A small contrastive audio-text model, trained from scratch: 14.4M parameters, encoder widths [256].
Rows from block 3 of the text encoder of a small contrastive audio-text model, named by matrix and row number. Rows with one number belong to one neuron. Each number is 128 + 24 x the weight over its row's rms, rounded and kept within 0 to 255. All counts start at 0. Numbers have three digits each.
After each neuron's rows are labels from the 100 texts, of 14976, where the neuron reaches its highest value: "fires on" is the input token at the peak. Only what is clearly more common there than usual is listed. The data: read English sentences (LibriTTS-R). In brackets: how many of the 100, against the usual share in percent.
# fc1: MLP up (text_encoder.blocks.3.mlp.fc1.weight, 1024x256), inputs 128-255
# fc2: MLP down (text_encoder.blocks.3.mlp.fc2.weight, 256x1024, transposed), outputs 128-255

fc1.348:099134144074136117111152150137158128132129069109145114103134143142140137126104091124128104152080098092124134160132129124151101085104140125156120160149110150139160119154141112153156127116121072168135133131155114172127154203120141137137153130122151109140093064129116159087095176127090114111101132132126131128117148105149121133142124096136161118124146163117147120145116102120146102138093
fc2.348:150054087132074078087119090103165145112137158176147098123149129149125120164155106130134148123112138132156113125169111136109205114125138105139143125152147119097109097148136159145167157160135120128113157166096102109130111167105111159123110108137138162122142103154143106122098141100133105125102131133123098126129105115136109156146098164151137135157132110107094090116133127114110136134098
fires on: "of" (7 vs 1.9)

fc1.253:120124117088152111131137168145136144162169095109097144159101136120151134163135080109122157180166113088162124171163159145141087094143101144126130122108093108114186119088140080137092106120137167117134132119104152119129094119224101108104130127135145120143124083151164114090094140155147146096086113130147093112122131146131137115105170079135136104123141114111127143120113122132154121183127
fc2.253:088133155143110150155151089123076144100118142109127116140117114156109146123135145124150149079117165166089142118135083093090180147122157092111121148145116149174148113147185133131143126125142099154156089120147107139116132108092116139152123107129111146126154119106131126091124138121121107158134149087114106122168138135147136168156115155134140184138132104162087094101176171149090129118126
fires on: "and" (15 vs 2.4); "in" (8 vs 1.2); "i" (7 vs 1.7)

fc1.217:132145142107112122106151119090119152133114103125117127125157111112129161102148084134094131111112092128121142155096121085108134117104106120055153153162092151142112146103091074126144106145152093135119128088147111157132142144130112125118133133116109151109174184164092116154133124128154089122151120142129136109131176070130086087081141132142086128160135160133165126167153153142150120122149
fc2.217:173150128104106129157087114121112131134174185124147114163114109146115103182102121138134129144136131144126097140098133162124088126137103134152140131149147102137094109132101099095143146137162168127117138077100148086139097105153114133172135148139194132110109157164099110159124177193169086096148118178148121095123112103124142149081138154169126150120118147135118156117133120153108122110153
fires on: "she" (29 vs 0.6)

fc1.251:092148133094125128141092118133095120097116148158124122118102138160154136097099108104147134144138123107139143170148152117107131130115124143102177135152114115098154148090130129146086088136149173102128124117099109120139100172149113087129150120140147126170142150119121119086118129122113115143100092145135067128144111100116133122099129094117078122164095098125161191114134172157129110148114
fc2.251:133099150131158124127142130120130138191136087132136078115138138128112181170151149142123075153133147129124119105122132111112159111151093167111099168118152115131120103134133116101137130139120132114112125117117120123119124126112176153138099139118143127123126129157114085091134182155152082165102151116130148099135098133136158161109117116128155167092165154079122139154123141181170137159124
fires on: "you" (10 vs 1.2)

fc1.486:119127129134153149115121144142099113128137164107119115105135156139118137120161123170129132130109123151139142131136148122121081115083146115128131080154119164205110121106153128111119097146147112106115133138114113053120139130117095131121131117139040157158088146117130104132143113110146134117136126152150145179150101154117115141101117157154116095125116171112104113120086117119105120164166
fc2.486:119099148117115141177125119089143117113170185144139105128104142121129142134121119128086094132155142136107123129115159074150137161093109163122103164158132098119130161146147171118091077155152111114118123162124133129095150058153127053086125114086126117149150108113101107109112114158121138149160148128150089126123097130129119127131132127138095183124132109134117109128148158086143098123125
fires on: "was" (10 vs 1.2)

fc1.730:137157127125107101136083097131142127155089178135122094103163119140121160136142129132148148118128173113106132196127132093127179151157156147146049131144137119125148147151107156122138114122184095117107111160130093170144145122080143137143135127134117148131156125126157104138144121142111139114132138134148090133102126132162152176083114101120082172147140083126125073068117093132128133137124
fc2.730:113129103131148118074126130138143134139111121098130142128106102131162120122144129162125136110107152078123066118087117148143169122152120116128157120136144130102138113093133133135103126149066182133084135119151132130135121148176124145156150135142176121124115133180140092088156133107154153111124124113149127130138135152115117165141162123069094151148120136100159141134096107129087138112145
fires on: "<end>" (25 vs 6.7)

fc1.667:137123124138120137113121141159146118097177112125180122135148134110076107115133130100112151140155136156124118116107082121105099140109200137130145106098148102149090103127117075143128116129146083155113154168112112136077119126123135120124150135164149145126092153166137142137143125125151126112080153119168115107151087096116107160111138139148123152121128149140113118114092107144111156182130
fc2.667:112104134135136107149134124126108165134151133128148072100095162129137154124099125127122133134169117098114105105112169093126078110135098117114125173111139058152109153121152113103115149106149160117141140109097176129179091115094114140157115125156126150129154152101132117128105156131125107108124157166094131117144114097080130092142137142106139148115167161120201150152125164126147120154138
fires on: "of" (8 vs 1.9)

fc1.317:115122108115097135144101098169106093098092156108101132155138132121106093113071098151157108156119139144123145100127153123138118145112175117178159096179088129090108149103113136106158133155148153121196138163088099115130136135181146106107128151118113115154099150115172152160094131105134121110099092187148139145108095158131105136118149145115112137102134134150148103152089148153118149118100
fc2.317:111099100150124114107137099094122111093081079133165122091103154149104124150119107172111140126145113125107155150151125133084130106170136131151095092143122100144151138081161132150102153097102121113146125152137133158123113118097134118130122159173135122091115162132104144110160146128145131109096134098163108093136152116132111113124093130185110111153091134087105073130127109095086120109116
fires on: "are" (7 vs 0.3)

fc1.632:124119120116138097139091109091148140209151133085066126120146101098131128166093120088083153133101099138148161151153107153141111157082089129147127158105148130145140139115127154157145123105139196136148138096105148129114134129163107132136105110133143112150128147143087109169086129147131097165123138145156111183076106174121104158148162131102089154123128130131129105119100142087123149168081
fc2.632:146125106107109100157144095111163102141131132086124106067146124154133110134108155151140097125075123153149105135124143134108135107095126119122133135127065127153124132103112146149127133111119137165051122166123098130166133109121120120120133136121084121120143139117137140168115167102138177115143139153130118145141146074168133158112085124140155123135111133112138106158144105153157073110103
fires on: "of" (13 vs 1.9)

fc1.607:132141126160121061118141133143129141146097117137153112112166149158107163145153098156167117130115138134126156123111177105119095107088140166095160147123137145155117138128122114109110139140150115109136168100094127143117147176138131136135099135144059127143158157132121129147146125095103132138154120147153161113079123110126130177115074083128117134106123108123152109162143129086108103135108
fc2.607:163140172136124125094137095106123129113179114131162152128160133126083139134177175122140108117145153155155114147122084196168141118143117099118124135113122140116108087107122141122109126116078174119126137102143139115144140114122132146095135134135175112090105098150138153143114135154122145096113140102138146119119104170107112110105151141130131107142088099140135142085079147099133134113126
fires on: "<end>" (14 vs 6.7); "him" (7 vs 0.5); "me" (7 vs 0.5)

fc1.524:150105166142172131092119113115103151147116084128124125096125130110095096149117123145122128111154161128118109135126117151112149156153152134131139140096093065109117147115112156130124144130153129161151093116133111127151133132156126111115140105103155126141099165152139117126107128148143140127116101158139118121110086094156142146109145116106069096137094136119118122125160122147147141183119
fc2.524:152136093139193128143139128146109174117141131104125168145089093098079120101101097103121123122127154162112123117104159112129144134106145162142149112154144149169118124169127084109163115107106101102136084161148104128158116104150134153176146130098123173154145108134143103119115120160105115153136124112126133147113093084143126103118135112161118131120116159118083116144073081061127138099120
fires on: "his" (8 vs 0.8)

fc1.523:123104137107149125151098147155148071145092175133086127119135105136114128108103123131130150119087125126116155155152148156131127177161126146116088123169078138123162148123090134113151132136176137134131140126153165198114099149125161105132145159093086135140118143096107126100116163141144148160089131124124103148084141163113132130173104117112133147142107154114143108134109079100151113163088
fc2.523:141119115152104139094121168146129132149160072111133116117088112145148161125106147137092118105115159138122084134123115165102174114134109127137198143119130112093148120110160148147110104107109142151142120150151121140092113134107110152152106156138164129129101115162147090109182131125128137117139124141143164129122168134111125142073121107105153140173163141115169139099083165097107142131152
fires on: "<end>" (18 vs 6.7)

fc1.336:138098105087107120199107128121141120109167115163141105133102148117142124100108121128094152159103119068134142160141111100154137104142121109168128150161139155136142150145132132145114090169164171138152133165108124099102114138106141161152114113132119126140125133136125104111136115136128120147115081148154138124129100161136158159078156112122117125121195105084111120121120145170100116151146
fc2.336:133117176090166171123137158123124107151100106119129123116105181137133126142123152160098142143107150096138175116076156122092162122156147177115119114135125132112104125122148155099101124127138143139135128104135139158103093142116176172107110183164136126117146098135122097129169094117127126131127135119132128141131104114131133186091103132101128112111120139089140116150108148118140146076204
fires on: "of" (8 vs 1.9)

fc1.600:144122186113118122133109158122147112127177118094144070145154095115191125128164088161109160112091159104116135120112113159141120151142148122142101100135094112105116108132169122108130156162158088118138151104137141120161104181067113187137124129136192175151145112106165116149125185098131094129156100130144110134114101107138114119149104121144147114124133098123128156120117086146135084156104
fc2.600:113133139139105119087132136142209130086066129130122131113130174143124157137144124139133106149113155137167138104133153157105171128159120115123143123142112136116143090176142094192173144133133156163135166147116126139127198095138105115140076132130137115128122065096158115130130144149099139133116190129140102105123097104134156138165154153136076148149151155130144090176106171134090139157141
fires on: "of" (9 vs 1.9)

fc1.375:112108162110110127178148139131106108128148169104142132131082160137106144150133125134142092151125108120164152151106125121167109148154126099142135143150158103170159128140106097130132091160157128145125156108123158109106130100145099127132102109152112135114125174113147125111108149117094091142119134114149182112153121132202157088114131134097144142118144165077097082154138171126094103135154
fc2.375:136133154135121163152150134130154093144145089172135166157141117092101124175148133118084168100121133126143138124141143138120110145094151176151145129135096140099127151149154144122107119134223144093150143119138134094129145123113122117091161119128143111135113115161106137095120111116130122177132137138096123114116142135109104149120123092196146134166130156101147102110123129107121165127151
fires on: "was" (7 vs 1.2)

fc1.736:153147102097100179159150108134092127129133080175113157147130097153175140125127076112109110072120098115127160172099152115136137143100128143121134120168088136146143147152143099106090132154119136130132170123146125132148151151129119135149140113136110144131123159088141117101118130104118115081132105156124139109108105109164087099153128108160077137097161149139151172140118159120131118140129
fc2.736:111157134154150112125081119142143082147119136121157133163101101158100161170136150104112117145125155167152076112122119087077130139135122077144103094105133114126146137124144126065092113134130118152153123142101144153128134162128113121148114138105134173088118126167116145115132129127153089089119162119128159115124119065103129102130159110165162129104117132106138151108119069119153153056111
fires on: "she" (16 vs 0.6); "and" (10 vs 2.4)

fc1.272:117094148122117110148171147080110066108123101113144079172152156126123126121137100100170138108154158128127200109150198104128178106142103118121105110135110091129106139140139132113128154100130118113157120155119154100131114134120128103163138143094107141132114086107122118139120138147123113079104116145148100107104144090165089137139112142155130136114139107162100148097103137118099109116103
fc2.272:154114179158121123079132145117132106122134127106145121110097143121120148120105154143119115097158127149157076122110099151097133163107145138166129153136101127113146148139149144160134131189135117136115165134103090112161145112124078173075085146151136156101155083131114093133096180095134120142140124114112112165124134129152141143152125130166105138162123104133133087086076105164095130154098
fires on: "was" (8 vs 1.2); "as" (7 vs 0.6)

fc1.742:162091141148128144129116109160146111103135113160141140078087133107163109129146083126165152114111120077095138106171118134125118146086103130105149122138150099116138151143105144153105154153137131142109128105116151116149107091108131170127128116125135138129109141109164113185158117148111141114118101117134110134203112146109150109130094134125095134108088149150102111153094148148124139098134
fc2.742:103160122091128106165149153089090085129138136178087109129159140096131130115087119125160108153128101150098101120131097106125128114136134109152077133136110122160112107148130091131141151107135101137140124142136173151141101124130177121108104155141137116143113122132161169114131113095128154111127175149126115122098156151092151135157089117124132095149123139132071121163136114165105172170133
fires on: "<end>" (20 vs 6.7)

fc1.333:155113099131155139127117172116108097150179122131065129161141145116125106140144111147097111153101118141145133152137156163109114150089162113122134153151142145144114122146155132116132109129122099110117118138098146153151098127107062170158134142125092100128099110104113144111149154143174134105087127102151113190130109159132129154107133126123144147131111109120125099138120143153171064089121
fc2.333:141131139106168131132091120161114102144160112166169151196165087133103130123165130099127108138116124146139132107081151118150114120111104103129192110159108104161139151134095116171143144134107131142135142125154134134119110110141100128126123116139105102091138153187119095138116129139140141139106098154107116109134152130162107104087097147123115154133129143108109129107172160151152125140126
fires on: "she" (47 vs 0.6)

fc1.187:159124163177158110155156123153173081087134133133135111117148167157143162138119107170144088105126139095114111131123161125112154142137169127166127123123123165150188161163112131101108145142136130142139130104137163136098110127100162146150091158138140132095128132104145086141153138147110127112143075161152136127165096126188127077126122142147123119154113151122155109114167124112149129113090
fc2.187:161140161143157142121105154119156105163113142125112156129145096145149136186134140106176134142115119154124098110087149149133078117125128104167120110103143122135134105133131101124132171104112120140145111160124123123134147147103186118145099131144168116107147109114124193169125118104125130128069141134116146123092123123113141109101117111132147107112090102114097122120097110169101128145119
fires on: "as" (10 vs 0.6)

fc1.627:136125110123116102102124145130140146119136135122142124095154135086144203136148069111117168128084122110126104126084152119099155109123118121142103119099113136109124167098145136159137106121120120134153109156117125153127123096136105135136120172131152163147154135126143133144135119126128175116145098161101091126110147107173100124116146126090070098125149132144091107153161158118132122112193
fc2.627:164149166112128151136169116104114141085142133144137133106116132132106081140122128145126125142135123157131096149119090094114158138126114083137126105133129101129122086125131154128125103149120132106088117113149130089146149131138084155105127130104151150085077105154106154152108147160186112096117114104098134075169133134093086116149121085167125140140081082114139140128133133168083143122077
fires on: "are" (7 vs 0.3)

fc1.9:132126096077152086150176115120114107107131131187163120124139102165163109167111096125162126085160106122130116141155101122062139139111141139093114162129117147147123162126132112131119116140101103134102119131129115142098166077103101137122117094124102128100170150137099074152142131109129124087135160088139135169135106058144133128159096121174130157113144138123151167132067136162152103158140
fc2.9:173138105128087116113103144079112125120096150149108095164109143164100118118127115156118119143093093132163134142131094133108123119135146122095124143185118094138105132119077112141145118160140150145131129136138089100113105130142121077139136126118174165113085140154141132098118131124116097130118127115136107118108111083132119140128142077093120156111121104145137127133171113182163106082144
fires on: "his" (7 vs 0.8)

fc1.335:082123143184081107117119116141144111126113188119132112098155056093102135157097119151144137124129158147108104181109195171117135154115110086130141102156101090103117142128120195138155112139135090144115122130153091131119136134180116108129102162090090115148124105152096151141125159144182149127102118139139134125130161126135116163120099139110146087118161112149168112116143131114131151136109
fc2.335:139101107062100133134115137111128117081085122105097120112095154115085134130121152165147136140148117132109126125138090119100140143110144115158157137136131132123128122093097128099134199117097136105137158153085133137140158142109124121104146132122078115139094120127100133132123132113130139095119104136092134140088068157129138182103120130169143155151077115106108061137090109126111123140089
fires on: "was" (8 vs 1.2)

fc1.597:109102102129151154171133151161135128089162175143134095102140115102136080123170162165136121153117093105154121143157138134131102182116109129115111128128104072093090152119139135137103100126135082124127130136127163120093110128126122138128105161123092130129101118116118128111121146137098137157074095162124125126140115121166122129126130140139130129144112127124100139092107112125092097127110
fc2.597:161136098076101100115132136079156108152123151082161099113104092132140104164161103140128118161143103166134127103120125133127149101142116157158133121145099123137128150100139180115121119126166138122106194123133127103154133110122131095114077121129134120114115146179115166113166127123164109115149183124078105134112146112105126121123169157158110129171154138150131104140128154130128109112107
fires on: "you" (8 vs 1.2)

fc1.137:129097152153135161142157157124134116157152136122127058108100095107140132131120137133118133107126121161150102165159130168153152138178109146094114127134119077116167137104100121120138116118142121174111148108130126113134105120112130113150136121081173112155136110139130138147143102156120104130143124140091125116105142121135103117164128117142109153159113179156129132167129143125165149110123
fc2.137:158151103129150117135112119138118175105156121098140106093093131097112131152106141144104154163120133106119125152207140076105166170103167088122118127119115108114117156136125121101125131123144090119104157162077112138140174091166127123107151103089118164165100109119104136138086127145123105141133145154114130132156154126141173102092112165077135155074117063127121144126097159148114154158109
fires on: "his" (8 vs 0.8)

fc1.103:131148129158101134105110108107153141175174119140144128149137135125107110139115127148115128183076127115154134132141140147106097076087144154120099129136129124157128132130108126091157112071141123154122121186134118125120137129104090136126109159080171131119148109148078104134114131158090165075125110069137121123143108161134138131124156080098159096138125150077108107135105144137126133123141
fc2.103:146103116148132095098134134148114126169125110140153128120144125131083157089148103143109107110082123158137116134092154166078141089072133116134159160092128122164126114121108138109138120121133155151082129110095130092142174149136177134163139111126135095148115119157136167129154141114092096143124113165079115148141127106130099119073119126127158131157124141139104148160147121113138115107112
fires on: "she" (61 vs 0.6)

fc1.61:102123201136107121147151147040125139163132183116124124125122123114146149138138097106126154120140110117145125135128149135112182113186110117133170099122090117118112120102120140148137142144136128144108123107137139152135144153094132120111132122094144136119132095134132122143145153154129112140142127099111098129156127115132093130090131096096155138079126149161151127120140164097174110153125
fc2.61:145135093127126126106110117148130120115132134135154140089107206157097155098161129191144091132096134156070118135139090151143157154119133134118097109133139111129106122116093141135107142150131120063143136146130129109065138134116136131128154147126096136110134137122089131159115162133123145093122117148188105179156154112136155140111118139151140102178123102099100100107144127162120099138090
fires on: "his" (14 vs 0.8); "the" (11 vs 4.6); "was" (7 vs 1.2)

fc1.221:115113083129130139136113145160130171139141138137159122140122098178134113088110124079142119136099074142087154151079142098091110141090119135116157106118137190109082172121144101145125126106154081113122151123163118107132138174138096130130120123131111118126125129113142105182124140098124168115108112135113138130088137097142120148108128108128145119147162142153117115161131113132164103119130
fc2.221:082121129069135168125148108181139163128138174136147114137104147172123140148156136128110090094137087095142145170106128129117117119140178156134124122095133089181144079113111124082165144099127145124105135126089113151130130131133107109146120127123146106103091150094134086129122132125122148126150133114093143116130112132149138120105134142136130122125129150125161129145104138134128127140105
fires on: "she" (26 vs 0.6)

fc1.172:088161082131108104151104167150156133193176138158114169127162143116082137123113096137145160163101147120158131129147102148109093143122115115134108081122150143124084144144131096099160125103165162135110134122126133128103102101141141119119143126128157151131129129154109080123103107139138103092108148164104123086115125119135182139094139136100152122107082119123119120131131146146159137132148
fc2.172:167140108152085112171093109146121161126075151143115167125106134121117131077153129184110129110122091114152085121111181125147148133141147111144115117134090147118152146141135093129146132170092128090150175086080114126123110116116138152130093124132147138120144126086160103135149140128129145162139136134104106146152162169156169170146127143146097136128132130100089144124158121121103131129115
fires on: "and" (7 vs 2.4)

fc1.664:142147145153101105153093096075114095112114123128123086128108121139100113104117100166090112101124096123123157131095146092132143133121139118131146165184150083139123117170129109115140120157148120140140122095096139126144136162165118120154157150121133147098169176128155145166140165141140142081081149146134135126131108128092142111132097153148114119141128079111094123119119141123142139122152
fc2.664:135114139108127138114143107153111154112075136111121146079142092181114119116113091151167142129122085150146162133120145183102152152119149131148176108146150133103102133140118118164127135134132171108146103144102106114133121126147102107101146129106148123147122143135074132088152120116101148104179113168136103117107153115145156156115148136155164125212134125142137120110146125097153123131088
fires on: "<end>" (20 vs 6.7)

fc1.551:094180128157140124115119113163104177146141119192119135148130098113091081073112102104146131134122094113128097125109135108110134079091177123153121108110110113109111144129113142139137074091120133118144111122118148087183163134114124115141126121107134127146140145174120128105154149106177157115101105198157165117148138153096116136099144164146109158096115142124118108129149124120152119121119
fc2.551:144126099158093133100117137139154129089128150129134104134124159130166132134151140072112140140119106096126124116172097107105142140098105126143102155103153098156139123127110097081135135133153116136122129135155174157175148116125146106127166117079120098115129102105136152138107172132126125126078155136131133133173133113127127131138145119148147107079149095115118112155172122097101120058119
fires on: "she" (13 vs 0.6)

fc1.589:074086151127094135095126092130103120143129160153096110137100158149091119144137105130128070108142105112171144118103108094086140156074114151110102131095128126131105130122095122152100112135126084157147178117139122124194137143120128111133139122146150142138117156131122131126143145142131165165118153122159151131127158111146106081169151177103106118096115148147162076121135136129141107119106
fc2.589:114134155156141115145121093140154143128121144150129122184124097102136109172136180111128074132161108115112158143155149134125108154140152141142116152133114080148182153193159092125119131131140098149098123121119146113152121117142125105134111112127182140176155108079129107107115135097117172159117154146079083158113124126121109109119158097103126149134104102092124152121117135148140131085117
fires on: "and" (10 vs 2.4)

fc1.586:145113090165125112139160109126077136127110134101107123163138158106099141091079150101166141121124127138150162125107115115156157142134094106112102137099150129094201106113104126106130096160145166112128110174113096100125161147117075107119159115112131094179126083108124178142132145166154138121135129150144162131123136137125167138107123144136152167098118130129098151138101176136148108130134
fc2.586:158119190110097146113128164123086122141128141147097089152121117115159124102120115104104179142137092176162122148098119100117133121146142123164143099123077136136125144117115147142137098148157098088120153108131110085133159133170137101119192114130100142134098129102107096069122153147081098120111150153091149091172112093101109131123116159130167125168116127142134115144140118113141134143094
fires on: "the" (14 vs 4.6)

fc1.117:119119104144122145118138114121134130140159107157131138082128132146187140122129106134148126158147134127149120115146091135122100140138101097104137133127083095152134152173112099131115129117116130187151120137145098128132143135142096134156148156122137150091144136133137105113170139138144125154127147142108173134161148144072174142116099124155124115075118171119128144138151130148116141158126
fc2.117:109131142130143104169120100102117121141168127159116123104062106131139127084139097110192127144129119146118103159106136103139128104128125126130156093095118104103121102121110085128142134094120124095138104101086147154120092135153139111136081098140169119157125145126156131119141099087135187121107126116125151153104138166076106119140129121156172120169134126141152123130091109117142125149138
fires on: "as" (8 vs 0.6)

fc1.515:135110171073119154111150074142147087129149131151158130108116109114141145136086143111146125165118114132116118153134140125136112155111156117178152101130121086208111110125085120118097103139150065235106105142130117108122127131120116125119134108135134182175132164073128125105108160140121099133124125132142156128151127147126162117158147123127086159139121152156130096133083137132159143156095
fc2.515:136109129184160125107120086150152109079114102130114151131116159115124137110091130119099137131126173140147113108079136128111151123145119136106069129110136111089152129098109128164100159098121162140126123127128099145091128101116130095177120113131109133167101096148151141099101110118140132085123159155138101144092139090135135135144142143122148145164096138139149108137098093121079166106146
fires on: "as" (8 vs 0.6)

fc1.754:133104121141113074121107136111159122159158161126164084099157162103116105119119099121116135123124135156146133076137147154101121175126145121130116133143132153087135116138135107141107158160101137140111128150100124136124165113116158130087118110134148121166167192122130124126124143086169119090073150157163150093160118120147138142097198108105126114104117141166143105095133057142114148161114
fc2.754:118097153124153109141116140133124141151109141078128149111085115115138112096136118121153128109104117135177133154115156131153124124134143152138125118155144087189125153178096134105125168122148137154142120097143122110134107119146111121137135141109095110086165109135120135123091139183142135132176115115147109074125131137160126115139151131108165137083132130131137110158084131124155153143115
fires on: "said" (21 vs 0.6)

fc1.341:119118144176143072092142123150116159128131139107181116107147101099140142109121102107115097117141105133123136084137150099148137139141120089157184120104078128117144095104143119117146160130103133168116081132156110063133145137078145154134130077124141131158177176161125142137136136129112183122135165086170149121122127092177133102107117119123103112140102133109153145126151161110150125133102
fc2.341:139156152169139130116157102152129090106177162163137091070088099125139137126144121142159129148158117105120124136158108136140128165137146121155136139109138169156125110121149163152130138118134104065095121132103088129125160158125110111142108064152123135177105094093138117113142126142092191119129104056108115099137059157167138161168179142125104093126132163111129127106122096135132149130090
fires on: "the" (10 vs 4.6); "no" (7 vs 0.3)

fc1.558:122185132092143168138115065131129150155109138194121107121146095148119141120163139121163137125106122114191122093100142151112105132070106129147155167138136111110161159158131114075159130150164126136138123080127125127119117141126151153112111120149095124069146168141123157078162103143110164153124094097102147134117127125129116140091122136101159131130116153128096177123102151127119144094136
fc2.558:146158162104140128118123195111141108106168139112108103096130107141149128113127109162114094071096129144144148116117140158118123138171119176122151116102121128139166156130120120147157149120116137134141135121120102092122129171141174099130116126103123128102141149126138076140092142132131151161131122129133149140098096148145131148160178124170146136125135151092123128107133099104171124198162
fires on: "said" (16 vs 0.6); "the" (15 vs 4.6)

fc1.28:104147130136139138147121134139116127189129132108162101121164121171139099117056126144191167071160117144055136138146141153131147102116101116149140082134157147095138134116123145161130139141123088143155087130149150136110098164153117127140109122111139102100112130144122122102086125122136149111145105118147112099103124143115131119081148157168058143109108139136163129098151116108122149125147
fc2.28:111109150142122123146165145124143119130115116112090151133109114142187157134132154117148106118121155082156122112116095096171157077135127081090097121115122118075145117128120155129130126140104134115128179081141128121139134113149139143116183172102144112135123129134146129134177127118117081165104110128170144142121095151086143132121093129165138151102182112139142085060156095140145165137076
fires on: "said" (49 vs 0.6)

fc1.641:128117210119119120116149160145117105130142151166102136123144077122122136135151103113120128124163133102123135131092138129145101153120119097159136136139177102144137091084103140177112160075116117148061123173100120116172179145103092132130140073117145129126122102150114147138116109113110111131121121072088098129176133118108131086131134117123110142100124142119127135111128149128111141116129
fc2.641:135123134117133129156084161117100137140152104124138130151197090104154115149163150109154142073122130159138106171161124102106109111109100135139120113170157121131135127151149111119156116153141104152123153090127183120133103100144113156183126116111108151132108148122077110109110100143197134095069098135123106117119115101128113075121180141103157141118115126144127102106157120140168113100139
fires on: "of" (10 vs 1.9)

fc1.197:107103158132167131151118180118101116141188145125137094133117126117115095121120147173116092125152160168129170156156151165165142146151111121138137081091125099126107141153147142111128157152167098176121093129127135118128096101078132121145128098100109090110143068152114140106133136154148129167119085096156088138116081101116100105117116158136129081134148181121107113117127103122122166131134
fc2.197:145113123106137150134156149151165132137115189124133119112128070106127116130111112134143120135100159190105154090110146093127143174125125126119162145110082132139142104104119191146125084112108086140120151143161137158127164136151141088090117122116118139106119152155144138127091104115160136091121153162142121095153127141107168103105119126162113121133097108151135095136174111109153082105096
fires on: "you" (9 vs 1.2)

fc1.480:077120135138134082145112055146126134142150144155115117082106102159081154086130108127112126121127107136111127132119154146128099147141112150139172136141109075117100176129105120170153145139130182163166131104174131122146117111127142160122139135137141134127116111103111096134183137154127156153121151138117156117117119134139080154125101105122101140151138149108154132126155079128151096102111
fc2.480:147117090130109106154136137113128094119116104132123151113107190156142090150155136136113104153096161191137100141109106127153188165167146167084120117114098153163111109127131103092170137151110081128106146120149187124145158138122111126171169102098127141133096132111109075132146150123130152086114102128132155169141132127152161140122147131151118127142136137125115123133159091117140096130099
fires on: "are" (8 vs 0.3); "i" (7 vs 1.7)

fc1.711:080148123111140146136136126141126118157114146125111154137149139143156129082114138133110159115103124131142128112138107114165124132132106143135153157124116087149100169110117133173123118136144161130085093128148092111137114125132130140117199138123132143120132159054155116142157106126155125109128154151099160130132114108132175139118161114092129126104125139138129121076125069130139144153158
fc2.711:127150081108121129146165142115131116123108109152095134067122087103152143124118115086141144082124129160120141104124150113114137148129142131093098111181096149102110122165140108092133108112079102108144164149131148140080133123124173147164132102151125091123150139144118112134120106099144143098136126091090126111156123136111134138154124134127105144137115141144169110138120113125104139137148
fires on: "said" (48 vs 0.6)

fc1.125:133125153121150074151114108107117108116156156125108130124099128133144171099116071131098121103110121148115142140113144110139158146131137105124131122126094147142115100138086077136122113154132116175105132102098146125115156115141128114151132135101089090159155126139122123187101160081104113152118154134131136137122120090169096111076122109094100159107167130131097134119109108139113105121122
fc2.125:164167109120103143141120120129151148118148140124162089132075118100137132136120111122126110134158098092129102142148132102097161177108122104164174115123111072129097141135134152122146094159175120142107148134110095133138085144090129110117131129130111175152134149137119148152116135147131112125146138176122159159153108087130150179137139148140097101132171125054136172130103108161143119169146
fires on: "his" (12 vs 0.8); "is" (9 vs 0.7)

fc1.372:137097100169105155164132145121137137107164115133135108106110116085117114178109074136120121137129124120092145095111153152134109157134128145147135176145078108161123155164149122107143152165123132116146082084136109131138139115125138100171109186131115116106139133113145136117167103128131172096130132121148133133138185084125059128077110117114184116174105091132170099088137124094134140098111
fc2.372:150128145128107075114150123119139124145080110109136132121142112127113122126136147145122132139129112163130143115140102151129095162155160091124116083137109108169127104126109126129120166142110150084084140135149144132121151124099049108098147145104078122120093135086088133147118145132114139119155135113113057139095145096170127129158152145138108149141162131134098115115125119114137086169114
fires on: "are" (11 vs 0.3); "i" (9 vs 1.7)

fc1.704:140151129095183149134127123132122106157161122153105108137123143123124110064142089107108138141101116081186196102134143141136132143116128178156131151145102135130101168112143125138115124092114149148142116127152162116124155120113152118109163139106119138075108119108079112091163121175115129129101109122088145169122122135116119094118104147100184118104130124139150113158130110100130141078131
fc2.704:133131125110165125162131117133136119205131086114119122158134157115172145131123135107149101104153127134084106129153113134092135110106080150114132155108145126128117119106125117134137137150097128122147083155184120128141073152191125116089111152117124096098152140116132092096128126102119138148129113134148147144092156168187096133112122129104140103169115085136144142095120168102134150126109
fires on: "of" (8 vs 1.9)